{
  "train_examples": 42238,
  "norm": "batchnorm",
  "activation": "relu6",
  "label_smoothing": 0.05,
  "init": "torch_default",
  "eps": 1e-08,
  "grad_clip": 1.0,
  "steps": 15500,
  "weight_decay": 0.09
}
Rows from block 9 of a small image classifier, named by matrix and row number. Rows with one number belong to one channel. Each number is 500 + 25 x the weight over its row's rms, rounded and kept within 0 to 999. All counts start at 0. Numbers have three digits each.
After each channel's rows are labels from the 100 images, of 14848, where the channel reaches its highest value: "place" is the part of the image that holds the peak. Only what is clearly more common there than usual is listed. The data: capsule endoscopy frames (Kvasir-Capsule). In brackets: how many of the 100.
# convs0: expand pointwise conv (model.blocks.9.convs.0.weight, 192x64x1x1), inputs 0-63
# convs1: depthwise 3x3 conv (model.blocks.9.convs.1.weight, 192x1x3x3), a 3x3 kernel
# convs2: project pointwise conv (model.blocks.9.convs.2.weight, 64x192x1x1, transposed), outputs 0-63

convs0.13:563511532519487462460515514474540498517442527478501485494544500512516474516484506506535495490493506504511540495483534508487471487508503539477473462487518474519478486504498466482471520559499533
convs1.13:502488530559506510529497508
convs2.13:467525508527534477488526463523486522524489475493489466473508447523496497476490524455505511523523509521486518530510505512534478490507516501506477493563439488520521541479546479461529483505497489
place: top centre (57)

convs0.95:528536505487509492512543514497501542558483524496535496502536552490481498509523535504492532467453493500506499550506511475498535472464489514493499476522495526533514510511524469510449484489546507
convs1.95:491494479506502452517522455
convs2.95:527532499524452502542515478502493497528521533518476496508489491522473498503484498489441458491496527467501489533511459497436463544465502510482477510490534533493535478488516546495506500502486467
place: middle right (33)

convs0.90:490451482523519482565525493526496453477480501531493510459532549494549526513502506473493499480505507478524481472487521506490500461529524483520534487520487505528448508462486505528499538476506491
convs1.90:469496552509478506512485470
convs2.90:480521490521486439464470501524514531485492497484538519485510532497472505456526484485495482441498494515485497518506485486504485539497489516492534469490497449539472495502466499455516468543512452
place: bottom centre (53); bottom left (28)

convs0.159:487486505533522460499483477458542523538470501503496526484523512462510517531513519531502541443487484497489522506514528484456512468440497502477506501479517493534524485462458476510469498524514519
convs1.159:520514513518500476468470454
convs2.159:530505528474513491490513445532509492493482472498444487502473493489555489487530511486530494472487495514456496524536519504540472528515517478487511509534496524500478508464539455483507448532501530
place: bottom right (54)

convs0.179:524525503499515464508518517465524560523476527482510513475501521478453502512538502510495546519488486516482514542491526470499503497471437512508495451500475477534501527516527511519475448485523485
convs1.179:513473527471496524476470468
convs2.179:501558524517499492487495563480471479474477532494510519461477503523486471531486479534513528501449539502508538508518485506467493479505499500488493473506484508528520482508516521523503507431499552
place: top right (56)

convs0.180:480496469467470519492495465468503538494539490482517448457498471496495511522461527512531490508493539492485499469533473568561494502489523456486517527471495522488515486496488489503503501498477533
convs1.180:485469484487485476530537530
convs2.180:498534524508500535498506496498576467514532484503494507488509468448463457517495514470508494536540480470506526507501507503489495524501478514482499548448478469480498498475505493464487447487468489
place: centre (29)

convs0.115:479524465473466538524518471504517512499520512535511493490514476532499530481486520505520480519502517485557455467497529528462475523526518491520441485468487519513539529545515510485471477531494509
convs1.115:503475480490465479475464470
convs2.115:536520540481516453466523527529483492529512503463483464515520542524493500505485518515485478466531488493453494521481506467483502504499481458488525503481524568504496453466530486523480509504508469
place: bottom right (40)

convs0.142:511502490520511489508488499485523532498509474465507518511468522445525528541507512524496506491480493516443508505554478529510594526503477507517526517505506511482531492505516444505508476480486511
convs1.142:509524512519458515505452510
convs2.142:520484510500464494450496521487529498519505511524510530539487532506509546489484471522510507483520509474505481506495499479527515497528479514494542533442518510453468475575480525464480493539508490
place: centre (29); bottom left (28)

convs0.76:480484473480523524501455531503459471470517507508474509522500512450448496500500492508500541514533490510471529487516487474508446521509464469433518500483516467483538490478488521515518525496477527
convs1.76:506494496495505462505557472
convs2.76:507477529469512489498485448505442532494508546478524524480430519527542496499505494479506519509473495519490481454491518528530534520473446508529477509517501514514502501484521504468490516523509534
place: top right (94)

convs0.93:449501514485516479529536503451497549525488488512530499497501472494485513521518509515520514495493515529497483469485513501538520476454500470471517508501508567520509521494480561556501493458495480
convs1.93:492510485490486450487465468
convs2.93:530508514503522467466509494496508471518494490480485493506506538520478547503484538511527506428499500501484445491527489488522513505502483450498524479490525549484469452506494510560494471527524506
place: top left (95)

convs0.168:494547514505500484466478547508490453485476475517461535514453500521516466526511479507489501522537457553516529513454516491479486508522486487501482534502469445479498495469491495484514499494475466
convs1.168:522515528501499509463463464
convs2.168:575526475515485532489491534507510493508509481474494492517514528512521475540519517538482479517513520534469488496490548489486506493441501531507575518478483482511501484493474460496491483507516530
place: bottom right (55)

convs0.18:461483466525485477515513491493492495478499476544524526477509488471564516543485527498506466520514516532514502465485501551519550530516509429492506486501498518535494510504473511505529480501491538
convs1.18:464487528537479469498514481
convs2.18:479510508534459487516429470491514528473469485514510495470504509510494478475527453543489519520478504476545549496521488518513498500517497535521513461484519460531499541499471499457497515517477489
place: top centre (38)

convs0.161:551519514493470499474483495479464522517527477509503528525456460527504506497509487537476511545498528523500459503498528531494527541516502540541468517511486505485526503559525485485486467520467520
convs1.161:467523517471516533463487493
convs2.161:497469488459535537502526479458494475545504512501500501475531469517495484554449513436531502503503496485523511496509508523496523464497454518503465479530472529475526523519485501545492478496503508
place: bottom left (28); top centre (27)

convs0.44:492511470456480506508465495479485514506567536524497516556475484480464483500496535502511517544513481520473477500516496496496489544534512498457485503504488472483547498518483499482497436518485530
convs1.44:485476488464495469507542475
convs2.44:478522541491534490531470447506545491520486502492541493454461510500502451498473514515528494544504505449526500483487505490517487484514491532485464508483477488541483497483501521449503488479511548
place: top left (33); middle right (30)

convs0.36:484486471503481475560498473512525476451503521507539483452495521484585515512463528474518515473512489497517503460504473530491523513517491468480514497510472479509524458474503488494536496501501496
convs1.36:456498472464504475492529493
convs2.36:519498488497490478467492514510524525451539517513499530507512464500505546512541556474514500488513498531453461507493462481502560523461480444516506463488497523490511498525507503522506534511518505
place: middle left (44); centre (37)

convs0.62:508521423470513474528506491509478510500528539498517447456465527502497501486494495471503523475498497489488536447517487492509532494493519473480549501533456512483471471533513499494514498465522484
convs1.62:539523533468488477474489498
convs2.62:515487528516487458487501522522531519504530531481526548513525500495444497486502485511506484447515500507508459514490513485487502516453472517506534534488554487507518430465481517498463507504493475
place: bottom centre (88)

convs0.129:542480496520498529506488498532517492471514541508499501506499474444501581488480525490517514467534492415499491496487498510502474529488540500501493479472520489449525506490481489489488519490501523
convs1.129:503488502494483511542551526
convs2.129:513543521503494523462519542536502491489491548492491476506477482534534532532518517497453491489494523531463484512467529463459498514455519499461481517511466497497518510476547488505512538503476523
place: top centre (42); centre (33)

convs0.160:498495506517504501464484485479514491480492426465506511482487471495481501551484498502532522502520524482454534514514471505555473487490526506488518556503521518456501477475497488530473559481511502
convs1.160:533531538489485463500482490
convs2.160:500501507498463514520475530470481481475491505505521505497448498509538494541475477553504488522467534514495513489516451508489535471479498494520497462455508521499518513533505498511535513466576522
place: bottom centre (34)

convs0.1:486510520529502484565473488504506499536544489480498492512499495522443462508557490500478519505510497476468493539521485465506518479485437545510513494500474476525498483451520529509491502489521479
convs1.1:523515525470460473517518518
convs2.1:444501498481500501528497535475476504484535541523522519511487515483479489512477480506475519496486456494521509521472507518453524508497525498496445526465535484480541471503513566477475517461477513
place: bottom right (50); bottom left (35)

convs0.116:481489502470506512470513471503519507501504502476544440490499521488509507525472499472549500503471511483486504457508470549582523511508523480498548496497486524487470466503513490509551512473511483
convs1.116:466506464506469481523517530
convs2.116:479502512525452538524463462477557477476492483491472535502473478481519482516508502513491482534493462521508501519527514527519506512478482527475492481470497462516478515484487457463472431499486513
place: centre (56)

convs0.67:514482490480489508497507502478515496494501535535500482508518489477514543487476567499555467484499531501514468432491514549513490464538542465500498464490491527505491514497458510515490536498493529
convs1.67:512519496526492525466480453
convs2.67:542494490479529501471492532519532518520476457516480500524524473461495519498505485505516561465518449529511528486499490516536515544488548509541538520514510477505491520526511481498535466529504505
place: bottom centre (53); bottom right (33)

convs0.166:475554495502509476488491531454519513527475510502482494506481498454528529543529536493540450478519530533492523467456553532524464493513516488481486494486467503522495492494477500480511466507505518
convs1.166:514533518512506527482467459
convs2.166:538467519503487522510510455517539465515501487480471461490558503525485476490527494512458499523482476483496448469522545480501512507505466524496518483479506506510479504469478471501453462529462483
place: top centre (73)

convs0.176:517511538547507526470488528518480509466503493446506473520479488472476498494514482511472485504518468478486507568501490477522460491480455500511513514488518498462481513522560476498489529455518472
convs1.176:473513492471549482488515472
convs2.176:503525475537478475510493460488488541507516482526508486520476531475494489445537531540545493537520547513495514533492509516517471484554512494542525510517497478521461495532489496461490504506493474
place: middle left (53)

convs0.43:486490472509474515534491479490585527471506512503519487457504495472522541494473504534555488450537496528502499444514512523490490474509510496522504515486497527482490499541495487512473525469521515
convs1.43:478547488480506478477527476
convs2.43:516524506486506517499499530512498489513448466543491493521507453459515524505496489459483549474537476462526522515537483497482469519503520531459497530526537500491492516504530471502510493552459517
place: bottom left (47); middle left (44)

convs0.113:481508440470492500501527487536467490480489517490509488469490557523511520467495476498507481506509506483512519487492497476497533498529537498446511474532511545501436516558520540516517509479506481
convs1.113:509514525467470458516511524
convs2.113:483499487517473451483503550474512555482510519472529525464529515519488513490509464500545463464490521536467520508471499469499526465482484468480520507498500492499521451496502507483454541487505484
place: centre (89)

convs0.81:433495488502515514515516510474496502545468479534499514467523449510501539497515524543543508500495547512506513452477536531495541463481528489523486511502476519527520518497480517531511525491489522
convs1.81:488501478493531478480548471
convs2.81:509471498473451555586513495492476473492518488532487504470487481512545524500503443471474492529496471442495498486501488509485507530489493485497465487479515508482504491476517514499471480499479527
place: middle right (33)

convs0.20:502512492517475536530493485546484459484530493514510514480522498550512505465462496492457463488480518519542451482522498494477506510556504486549491506495524510509463511536528496472468527534517507
convs1.20:487497481476472530500544470
convs2.20:494474471483499564504489488432510434516489494535485528495483479482484481513470496499510484496504509502546491514520495546493508492526494511503483444522498536501503529526494498535498444463504484
place: bottom right (27)

convs0.132:420490466492520506526495498507509517466502493485524486492529489514520465501477489546503479476529497507502540491521475503510497485470476430520524516478552552517491490512501513517545530484505486
convs1.132:486537536535516532513506507
convs2.132:486518488510519495477520577511488479532523532468489502466548533510468535535514515488503507455523502529518515497501490447472460500526469508494537483516481516469464472496471496527498495510482486
place: bottom centre (44)

convs0.6:494480472505496534454444482498512505498497491496458476472500481466491545507496512487511475502502512502475463448548489548518507506538540491482511484440524488514460505521464490493508515512462515
convs1.6:527476530509464510530487530
convs2.6:514508522445521532511532520510509438504499490537451460498513467461495496506498486475517525485528479497483523500520497506491512517508514485504485519519521563480494500488579485539482487499476480
place: centre (81)

convs0.163:488493576532508503499510491502509469490460457512504495517523492543537498525494536495474457492491514543538476518474566521495488487525483511523520525506475478495510497506511478492478545540482502
convs1.163:511516536507491464460471496
convs2.163:532498499483501483523494498521494530506500497435495488497503494530532482501499538482508487490489487529431460512456533498543520492460511479531537517495452485493533469470493514498486480493540541
place: bottom centre (38)

convs0.24:461498465495521495504485495500564488495485514512488516503503501500510548492493492515539491460515521460502502454495487495470519473452547477494485545481518552485497506463449523518507538478486475
convs1.24:463471534500490492529506465
convs2.24:512493506501506468446497471478483536513551513497507514491486470509517523480508518513535486483499554534498488471504525512542513490471518470540513505512519536475537505467531472470499488548527451
place: middle right (29)

convs0.156:530449478501480496558473493456493476482515504497485478457505470475516528507481513501530505491536503446478481440533490546513488480532523479503514470476493488506474507466471512524499534513495483
convs1.156:527491461547497467506498493
convs2.156:461520465516476487522511489454471514508485490481535529514470501476526427515470488497521508531512497513513523559484543524497497479488482520473492538511482480507521470486508486468461481459492528
place: middle right (40)

convs0.121:477474512516564500480516534509490517499487463533479529517516512525466465522558488490492531545520463495505485490492498468495465498514520475515516506506508512536499503479476543558538462499485496
convs1.121:509535495494556502482526510
convs2.121:484536508504500483517524511501459452529533519461511501460493530523487510543505498507467502495512483521502479496499512486455505520497454476475463455478469526500468468470518499510491443452482523
place: top right (41); top left (32)