Weights of a small image classifier.
Model: 0.599M parameters, norm batchnorm, activation relu6, depths [4, 7, 4].
Training: adamw at rate 0.0038, 15500 steps, held-out accuracy 97%.
Data: 42238 training examples, 93.9 epochs.
Rows from block 6 of a small image classifier, named by matrix and row number. Rows with one number belong to one channel. Each number is 500 + 50 x the weight over its row's rms, rounded and kept within 0 to 999. All counts start at 0. Numbers have three digits each.
After each channel's rows are labels from the 100 images, of 14848, where the channel reaches its highest value: "top examples" is what is common among them. Only what is clearly more common there than usual is listed. The data: capsule endoscopy frames (Kvasir-Capsule).
# convs0: expand pointwise conv (model.blocks.6.convs.0.weight, 192x64x1x1), inputs 0-63
# convs1: depthwise 3x3 conv (model.blocks.6.convs.1.weight, 192x1x3x3), a 3x3 kernel
# convs2: project pointwise conv (model.blocks.6.convs.2.weight, 64x192x1x1, transposed), outputs 0-63

convs0.76:441491510506461521484508578533405363391423490509498507575516492501624474514463564505454423534535555513542529526433550567521459529565500464422499466501520425497514516471477504484533620560455499
convs1.76:417475406500530480548527543
convs2.76:599506482475508605539536531492497602500469365541481509526481524603462558463481530492492486412533497379465558573472533433522453553542511508561553522507514510517468546456516521490492589501593428
top examples: finding: pylorus

convs0.116:404486453449522567529507429562412523491551551468538523488530504497511429415467487511466532508463543470480455409597458449504635519485519495504541451537599584541452483558585563527526465531569495
convs1.116:549592534476442435525519534
convs2.116:501527423451418544500519450632470600468535501569487452560609525527564512509487426578520459469469557452496515465467536430549499542522450515405470519530511566519420596487489501480417556476511517
top examples: finding: ileocecal valve

convs0.26:545570443446460604466429475512540470504529498551456532469509440493415555475477478499479503530528493509503474484559416489490479548527553497362377492374561487476511583501417581463471458544469508
convs1.26:572560580530479512560515544
convs2.26:539466607565535479491513536500554419531470404479518524622474512472524518444552516436551498438436457480491438561570545559529572490528525539520523606498518422497485471534494510581517466398524597
top examples: finding: ileocecal valve

convs0.18:512533567498432533467537505499456494561479490498501505453549552561471424523495551464476528595439551597518353560503512528507482508582513527546448478533432472564503562548613446508407433569471528
convs1.18:500475476447463605474427494
convs2.18:532467586460523483492424553573558494483520445447479448523400550467542443454462450492493556545416577606451454453484499503508578558468529545479498563486554420474533442433468480589522573432544479
top examples: finding: blood fresh

convs0.27:437510429477463519474439521497502435447431437571430554405520493544513383527463488519433483478543492548559517416518543503459414484560486457494483464387496389574513491461480525419513504583477479
convs1.27:526524531511513477390454428
convs2.27:494474452484413500531451495502542508506533560523568441502518542568334475424532526566526451516515644497525529484477446446579496555529536456428481463540519509545507508428535530510480552574604473
top examples: finding: ileocecal valve

convs0.179:493527522550502511399529548475547528568520554480491504613556498468479417468528530507487515560451463563513500566486582473432445534487487495521461424475583526592553524528529441460413465639517587
convs1.179:530534526583582497537567482
convs2.179:443601504568553472536529469469527422453562471489566463543560494542560508486528476488539498493629532437519503448456474469505416439510469465586512448477555437514519487594357522494486461526440569
top examples: finding: ileocecal valve

convs0.30:476578569520493529557498641559446421479508490485481434554531457593516415464472538585462462514483516528583491521436499586498558478502469526574448522501449453490589512503562468495539618540474518
convs1.30:545467483567519430518463413
convs2.30:469541467519522499456514449407508554455499471542488480535563511553493479468479604419512493514560446470525607448395460443465525470589586442551444516517621593559512502523543464486538517585514525
top examples: finding: pylorus

convs0.113:487544540478507516498574583483465525544557561535575524526534512518509441427511460528489594588425513576557457479476550492453506559509496456520441422542535576601551550571606503531471416584488500
convs1.113:504475508557539427414525440
convs2.113:480594453503496402441522528478518406531569547478577402559566466581560457501455507529478441512528505530463416514471524516599458522403575413496534571448498475465504454483539448558466486518442504
top examples: finding: blood fresh

convs0.34:548518528475536474588540406480585594519505482503555488449484354488379538487518488516596502537514495512461529453483458514508499538416469506485477487495476539473583459543433582539572401463492559
convs1.34:500494442610478491557445501
convs2.34:499413526531493518512534456455500539490604509534441465499529577457464469512466534478429467461545533565566594377493500382447413543518560480509530453437568517527455546508518551551509496560569590
top examples: finding: angiectasia

convs0.8:461535499469549549466569498475423488572560551512488448460563540557441423451529496486495542530391540522544444430506537514468563471527499515567510423552497542585447519650596491511460514571514455
convs1.8:547569489505421464514582470
convs2.8:490471475477451469450498516612485526467610495469549481538398436455415491577515495579453517484486528504447499415528574451522441530474489486435493618404529513408560450425534471524525523478543529
top examples: finding: blood fresh

convs0.0:520370493562550466481518488571487523411414460482554497484495545513620461535465464502456448485468511454520559463503541522568557531511416466524637415478533484523447435524526459480608529515530513
convs1.0:537512459545493528401420482
convs2.0:527502437461457530445520524513511533483453537573456478516547490610463500549521476582484507525526589587580540496527483534473423589438497460466523412593490503583538563454540397478479517606544464
top examples: finding: pylorus

convs0.132:543466413458435488526476414514593507463466461573531512391521463527566510541448535499520457488586532508533443395540487560474496540566554429385422476431517526517527522504425527517501520589449503
convs1.132:548548590500526513566523563
convs2.132:474525564574539544561480523457527432482444415500508561458499426450508505493557532490545453385496472517458442529508471449550455413519580519567505501520407394483499548609528476557558471536460581
top examples: finding: ileocecal valve

convs0.184:513572551462440453482585537420513604603569540446557448490508504562397451506520477473542478514435586574493497519488504448489407474493475544478494475542473559566476493485575545528386432501522487
convs1.184:513487509557391567528466521
convs2.184:513543426546524594531432433466572510459523548474487513480453434423543457526391551573446505486449467547486470571490545530475532542422513519529452552461513506359573472459474563532519581441543527
top examples: finding: blood fresh

convs0.94:564452557534562486533526418480486523570531495495517428435555463534452440570519491455551622519455429518461546431557465530531537501494476635545582448563422463495469421540546482548545496515547511
convs1.94:572486428556427441498492498
convs2.94:416577424506468508436567516521518492485511443473508512464496414479562543524461465535479584487482519409462472606517472583474491560498406471483486445438512524503548557425434557517388503450433412
top examples: finding: angiectasia

convs0.63:450577448500512478530477478508608531558608442511473521392486454518419548496521463441537436488457553574492465395505426534502573553551598542511473511482520520520412470533447564426468491552503514
convs1.63:541458467556455489606467482
convs2.63:526401487530486516469553515589642463535502541480547412492545522435545486534524578480408525487489512568512543425553481508483567586479509551491503479493517422563495487507403518607471476530519593
top examples: finding: ileocecal valve

convs0.96:513513496467525474622505422501596491489520503558503540415481360474427548431467531479587512495510487541486481407485451498383475524471465511476471480527445436446556462486411611475522494496472529
convs1.96:503526427590474446567519497
convs2.96:478426504486402520468528544563548447556500641459518445498550503443440439505434571548438513518493446574518579397519486452476503537478570565530472459567499460553508561489470571580492453500474552
top examples: finding: ileocecal valve