A small image classifier, trained from scratch.
Model: arch mobilenet_v2, norm batchnorm, depths [4, 7, 4], widths [40, 64, 120].
Training: adamw at rate 0.0038, batches of 256, held-out accuracy 97%.
Rows from block 9 of a small image classifier, named by matrix and row number. Rows with one number belong to one channel. Each number is 200 + 30 x the weight over its row's rms, rounded and kept within 0 to 999. All counts start at 0. After the name is the row's rms in percent of the matrix's.
After each channel's rows are labels from the 100 images, of 14848, where the channel reaches its highest value: "responds to" is what is common among them. Only what is clearly more common there than usual is listed. The data: capsule endoscopy frames (Kvasir-Capsule).
# convs0: expand pointwise conv (model.blocks.9.convs.0.weight, 192x64x1x1), inputs 0-63
# convs1: depthwise 3x3 conv (model.blocks.9.convs.1.weight, 192x1x3x3), a 3x3 kernel
# convs2: project pointwise conv (model.blocks.9.convs.2.weight, 64x192x1x1, transposed), outputs 0-63

convs0.188,100,222,261,178,129,164,226,151,191,189,222,146,220,229,216,184,180,209,175,205,188,203,277,158,174,183,201,200,221,178,219,236,192,237,197,200,159,229,213,235,195,203,214,204,194,219,204,243,157,216,220,193,228,196,210,233,278,249,175,213,144,179,218,203,191
convs1.188,088,185,179,205,165,172,255,172,166,221
convs2.188,105,185,167,206,144,221,265,247,262,206,158,208,184,229,173,206,200,172,214,171,228,145,163,209,162,239,149,170,143,237,209,230,210,173,184,206,222,158,199,199,199,209,232,167,174,182,215,228,170,183,234,159,235,183,230,214,223,206,220,243,196,202,157,197,230
responds to: finding: blood fresh

convs0.164,103,159,263,214,172,172,198,207,229,206,212,215,213,157,185,221,200,275,213,195,232,214,216,223,148,215,143,220,227,180,197,219,211,182,217,257,177,196,180,191,180,194,166,225,192,172,131,246,142,259,213,222,233,209,244,197,192,220,197,222,181,166,237,233,196
convs1.164,093,162,168,174,230,158,227,173,172,195
convs2.164,088,246,154,183,160,175,220,224,189,191,214,168,248,190,187,223,205,194,201,171,203,228,232,233,192,217,236,176,201,212,244,231,168,198,180,203,216,164,208,217,200,217,275,206,169,119,263,252,197,198,179,166,160,217,192,248,233,181,167,187,180,241,218,234,225
responds to: finding: blood fresh

convs0.22,100,145,181,150,247,255,168,173,193,213,198,191,214,225,255,199,187,171,216,243,185,205,191,187,186,220,225,212,168,206,183,206,153,148,207,179,244,201,186,219,185,177,232,204,175,253,262,208,237,194,237,195,197,202,198,121,213,194,165,151,219,176,218,207,255
convs1.22,102,136,232,183,201,219,199,202,152,205
convs2.22,083,230,220,201,183,197,201,130,240,235,175,187,225,173,276,218,242,175,230,168,173,141,208,212,226,210,201,163,217,186,189,177,169,242,182,164,220,221,202,200,253,174,247,196,170,259,150,234,192,199,202,227,230,196,254,196,212,241,233,223,196,188,204,187,224
responds to: finding: ileocecal valve

convs0.50,103,199,262,193,192,172,132,202,248,220,181,248,266,253,189,201,185,267,208,179,193,214,207,185,195,208,210,200,187,212,192,183,164,242,245,211,188,208,184,229,171,199,201,207,212,214,216,189,186,190,209,146,233,233,191,203,227,247,200,194,132,121,186,233,188
convs1.50,100,221,193,163,234,176,160,170,155,190
convs2.50,079,182,196,249,199,210,211,184,192,200,190,148,182,176,182,196,204,175,167,175,149,206,197,206,154,187,203,192,181,250,200,218,184,174,133,177,258,246,172,230,219,221,244,140,283,220,208,182,166,219,230,145,183,252,165,231,203,232,191,201,191,215,185,211,215
responds to: finding: foreign body

convs0.35,103,190,229,189,181,223,221,170,233,230,198,204,192,211,197,212,169,202,173,178,229,223,178,155,188,188,196,179,156,198,218,212,162,223,226,193,179,126,175,218,201,290,146,218,232,207,191,206,244,216,228,204,207,185,127,199,229,238,230,209,192,250,168,271,194
convs1.35,100,215,262,233,186,221,178,176,181,171
convs2.35,114,198,231,197,234,157,195,223,162,196,176,214,206,189,200,208,164,212,260,172,145,202,198,214,191,169,216,170,233,208,142,184,200,248,239,193,156,190,211,221,201,236,154,209,173,223,203,194,224,213,169,175,165,170,183,163,189,192,196,145,199,90,210,237,203
responds to: finding: angiectasia

convs0.106,102,193,264,222,169,213,231,201,181,185,176,223,229,197,187,222,207,179,180,219,193,157,185,174,257,207,194,270,215,213,184,192,227,251,217,190,144,127,186,261,219,247,180,202,232,214,143,252,240,191,158,174,208,182,228,189,225,179,236,207,198,200,200,207,183
convs1.106,097,222,264,244,177,185,222,186,209,209
convs2.106,093,260,143,159,154,198,236,170,198,216,200,192,186,234,246,196,212,190,213,189,251,168,213,215,205,236,224,128,184,168,237,188,207,197,227,181,183,180,207,206,213,168,194,209,155,179,239,263,176,223,225,230,222,188,278,219,221,192,171,238,176,167,229,181,199
responds to: finding: angiectasia

convs0.117,101,194,207,160,213,244,220,217,204,216,211,131,197,261,212,196,172,194,184,227,208,228,218,145,168,193,240,178,167,181,277,240,183,147,197,175,206,240,211,173,195,199,231,223,224,219,215,172,241,229,243,215,235,197,180,205,262,269,173,223,190,193,192,214,199
convs1.117,099,243,183,162,183,180,243,183,233,225
convs2.117,100,186,214,227,151,233,144,177,213,218,255,188,202,174,213,207,177,195,187,214,184,248,172,243,192,168,234,187,206,180,158,174,187,147,155,215,257,199,193,190,158,191,187,248,203,238,170,131,181,235,186,238,188,229,180,212,167,221,168,175,272,212,203,198,191
responds to: finding: ileocecal valve

convs0.47,102,202,174,188,179,178,221,196,217,184,220,190,135,159,240,226,210,200,164,189,176,230,201,204,168,159,181,241,134,192,164,197,210,186,199,204,215,241,180,152,209,163,153,186,224,195,203,210,193,241,291,133,176,152,179,171,200,199,164,189,226,240,184,192,222
convs1.47,111,240,258,240,223,228,214,207,204,199
convs2.47,085,202,239,245,190,178,215,184,191,205,219,241,153,211,173,211,249,207,200,253,170,224,183,191,238,249,191,220,235,155,188,200,219,243,172,213,195,200,263,230,187,192,211,180,186,229,245,131,224,218,156,221,221,165,200,194,206,244,160,200,145,227,229,146,212
responds to: finding: reduced mucosal view

convs0.96,107,217,205,229,213,199,167,201,233,209,196,255,237,218,158,181,186,217,222,185,223,224,215,180,168,226,213,222,188,199,206,229,172,205,248,209,145,214,175,240,182,180,201,197,218,192,203,217,190,153,198,169,183,283,230,207,201,231,197,212,159,87,235,220,249
convs1.96,102,230,164,220,197,155,231,154,181,194
convs2.96,093,201,225,240,192,204,220,250,167,225,210,188,175,174,164,209,187,212,203,144,180,181,197,181,132,206,185,169,204,231,182,211,130,211,147,195,240,216,182,172,188,204,159,180,238,200,176,189,204,171,213,138,214,248,203,190,212,205,222,259,215,191,118,235,228
responds to: finding: ileocecal valve

convs0.69,107,224,215,214,196,177,196,241,128,203,194,173,173,175,183,192,210,195,232,218,194,169,199,257,245,204,169,183,277,159,226,115,273,215,180,202,203,158,246,209,212,186,199,200,216,207,192,192,202,214,127,225,168,194,207,183,195,172,190,183,202,242,219,186,179
convs1.69,101,244,242,245,218,232,191,194,170,193
convs2.69,095,209,243,288,219,219,171,162,193,175,193,239,190,193,195,241,193,255,218,177,136,226,163,169,218,236,185,203,194,187,169,181,198,218,181,216,232,227,240,160,184,184,184,210,238,247,145,186,176,198,191,190,205,266,204,177,207,161,224,189,223,212,142,189,226
responds to: finding: ileocecal valve

convs0.14,102,120,230,180,182,187,197,210,152,204,171,205,245,198,241,182,163,154,200,171,160,175,178,166,140,254,203,235,196,184,217,193,206,184,245,137,166,190,239,179,179,236,194,182,199,194,203,222,253,263,200,173,161,200,199,178,168,229,183,193,181,206,169,218,196
convs1.14,105,228,241,243,238,205,237,210,193,226
convs2.14,085,193,184,196,159,251,197,219,226,212,267,180,199,193,216,206,215,154,198,192,200,180,167,250,165,229,213,227,185,172,189,253,215,178,200,187,260,227,185,197,191,194,177,236,197,225,210,164,153,199,223,207,192,218,208,265,178,210,144,188,299,220,196,184,152
responds to: finding: pylorus

convs0.108,108,205,223,203,185,136,213,211,240,210,177,213,222,184,213,231,150,284,172,205,211,218,172,186,189,144,159,193,210,221,203,226,179,216,191,222,191,195,187,215,197,211,157,232,214,183,175,226,166,217,218,217,235,210,210,215,197,304,170,198,142,171,229,245,233
convs1.108,090,171,182,239,139,180,227,183,198,183
convs2.108,092,231,242,191,225,175,238,259,185,205,238,173,190,243,201,201,228,185,146,155,226,198,227,170,168,213,219,223,208,171,212,247,196,206,149,215,228,180,230,146,180,175,183,184,186,154,242,200,213,168,185,153,188,228,178,248,236,187,167,257,258,219,200,202,191
responds to: finding: blood fresh

convs0.109,104,195,198,310,202,202,182,208,258,194,189,205,235,195,202,160,196,212,180,220,204,142,249,179,203,200,200,181,203,193,149,224,191,225,259,231,179,190,158,281,205,246,174,179,219,147,211,240,209,171,199,184,185,216,216,207,234,213,236,206,185,194,230,196,205
convs1.109,115,191,224,186,216,208,129,224,172,178
convs2.109,092,186,200,192,199,171,182,240,237,216,190,169,217,226,205,222,149,261,206,232,175,200,214,225,194,199,155,218,189,243,176,194,188,187,202,93,175,243,162,229,196,226,227,148,181,176,218,171,234,237,192,126,187,180,226,150,202,195,208,208,196,181,169,221,198
responds to: finding: foreign body

convs0.119,102,204,240,163,205,179,246,181,230,198,241,221,212,193,202,255,202,252,189,183,247,186,195,209,214,174,113,194,230,202,201,212,160,190,227,260,178,172,211,185,213,161,217,233,212,179,149,216,139,177,177,211,231,194,204,249,269,244,173,209,193,198,198,203,189
convs1.119,080,199,161,207,164,157,194,180,254,190
convs2.119,120,171,182,169,222,162,229,211,202,193,149,146,176,233,179,205,255,185,181,176,184,185,232,170,221,175,187,199,216,160,187,205,236,243,151,228,188,197,254,131,247,160,177,185,229,176,232,198,157,165,206,223,214,177,210,249,251,189,217,200,210,189,225,192,145
responds to: finding: pylorus

convs0.2,101,197,226,174,176,188,223,109,194,227,196,234,219,216,179,228,179,209,221,230,218,246,187,142,159,211,202,167,186,220,246,232,198,163,192,173,254,255,263,167,166,189,202,242,176,235,199,159,188,238,194,248,242,192,192,210,202,213,176,224,185,177,194,227,184
convs1.2,096,177,167,175,180,224,217,160,164,241
convs2.2,087,267,204,164,202,164,214,257,173,203,213,277,227,220,157,161,172,193,199,233,222,216,163,212,158,164,184,167,218,209,202,220,192,188,195,175,162,198,180,203,158,225,153,212,184,208,265,204,245,209,210,185,129,232,207,169,222,151,188,189,174,179,197,185,184
responds to: finding: angiectasia

convs0.140,102,233,193,151,192,148,149,274,175,167,207,219,257,188,232,197,173,224,198,212,180,192,191,214,219,212,188,131,240,154,190,167,228,201,234,176,183,195,259,186,202,240,210,203,211,181,221,160,227,190,160,239,195,214,172,217,248,204,202,208,158,194,158,236,170
convs1.140,104,186,194,218,231,239,260,218,201,234
convs2.140,081,187,205,258,170,228,172,181,191,159,217,203,191,199,244,266,189,198,204,128,182,185,203,194,222,279,194,215,150,200,217,214,182,195,201,224,214,190,297,166,213,214,218,178,178,184,219,175,174,141,196,188,223,218,236,249,202,174,193,210,205,185,179,168,228
responds to: finding: pylorus

convs0.23,101,194,206,160,228,170,180,195,193,184,174,214,237,250,203,148,204,209,228,179,211,188,225,182,155,230,186,226,190,196,178,196,180,246,241,223,167,215,218,234,207,174,205,189,208,210,192,253,171,167,165,202,238,273,195,223,237,222,169,155,110,152,235,203,229
convs1.23,085,190,270,204,202,171,188,198,154,200
convs2.23,121,181,141,207,190,223,169,183,169,208,183,209,230,173,199,201,171,226,190,160,242,199,173,197,161,210,178,171,224,202,207,211,159,177,175,198,257,234,185,179,172,166,201,163,261,231,180,232,167,150,203,183,154,268,230,198,198,135,218,223,226,228,137,206,193
responds to: finding: lymphangiectasia

convs0.128,107,240,204,187,222,169,202,214,162,194,162,235,212,253,208,172,213,176,258,197,162,183,183,207,197,205,257,165,224,197,199,212,181,212,231,174,148,179,237,221,207,161,236,218,233,189,189,233,195,223,164,190,203,230,221,234,219,206,189,179,168,78,193,185,218
convs1.128,098,211,203,223,173,136,168,211,212,236
convs2.128,091,183,207,231,165,233,171,172,158,153,213,187,238,182,214,191,186,198,226,195,178,242,155,210,171,184,246,223,209,249,248,178,195,153,203,204,208,199,208,229,219,272,197,226,215,163,221,238,204,176,229,233,169,262,160,217,209,183,167,151,169,172,242,215,158
responds to: finding: foreign body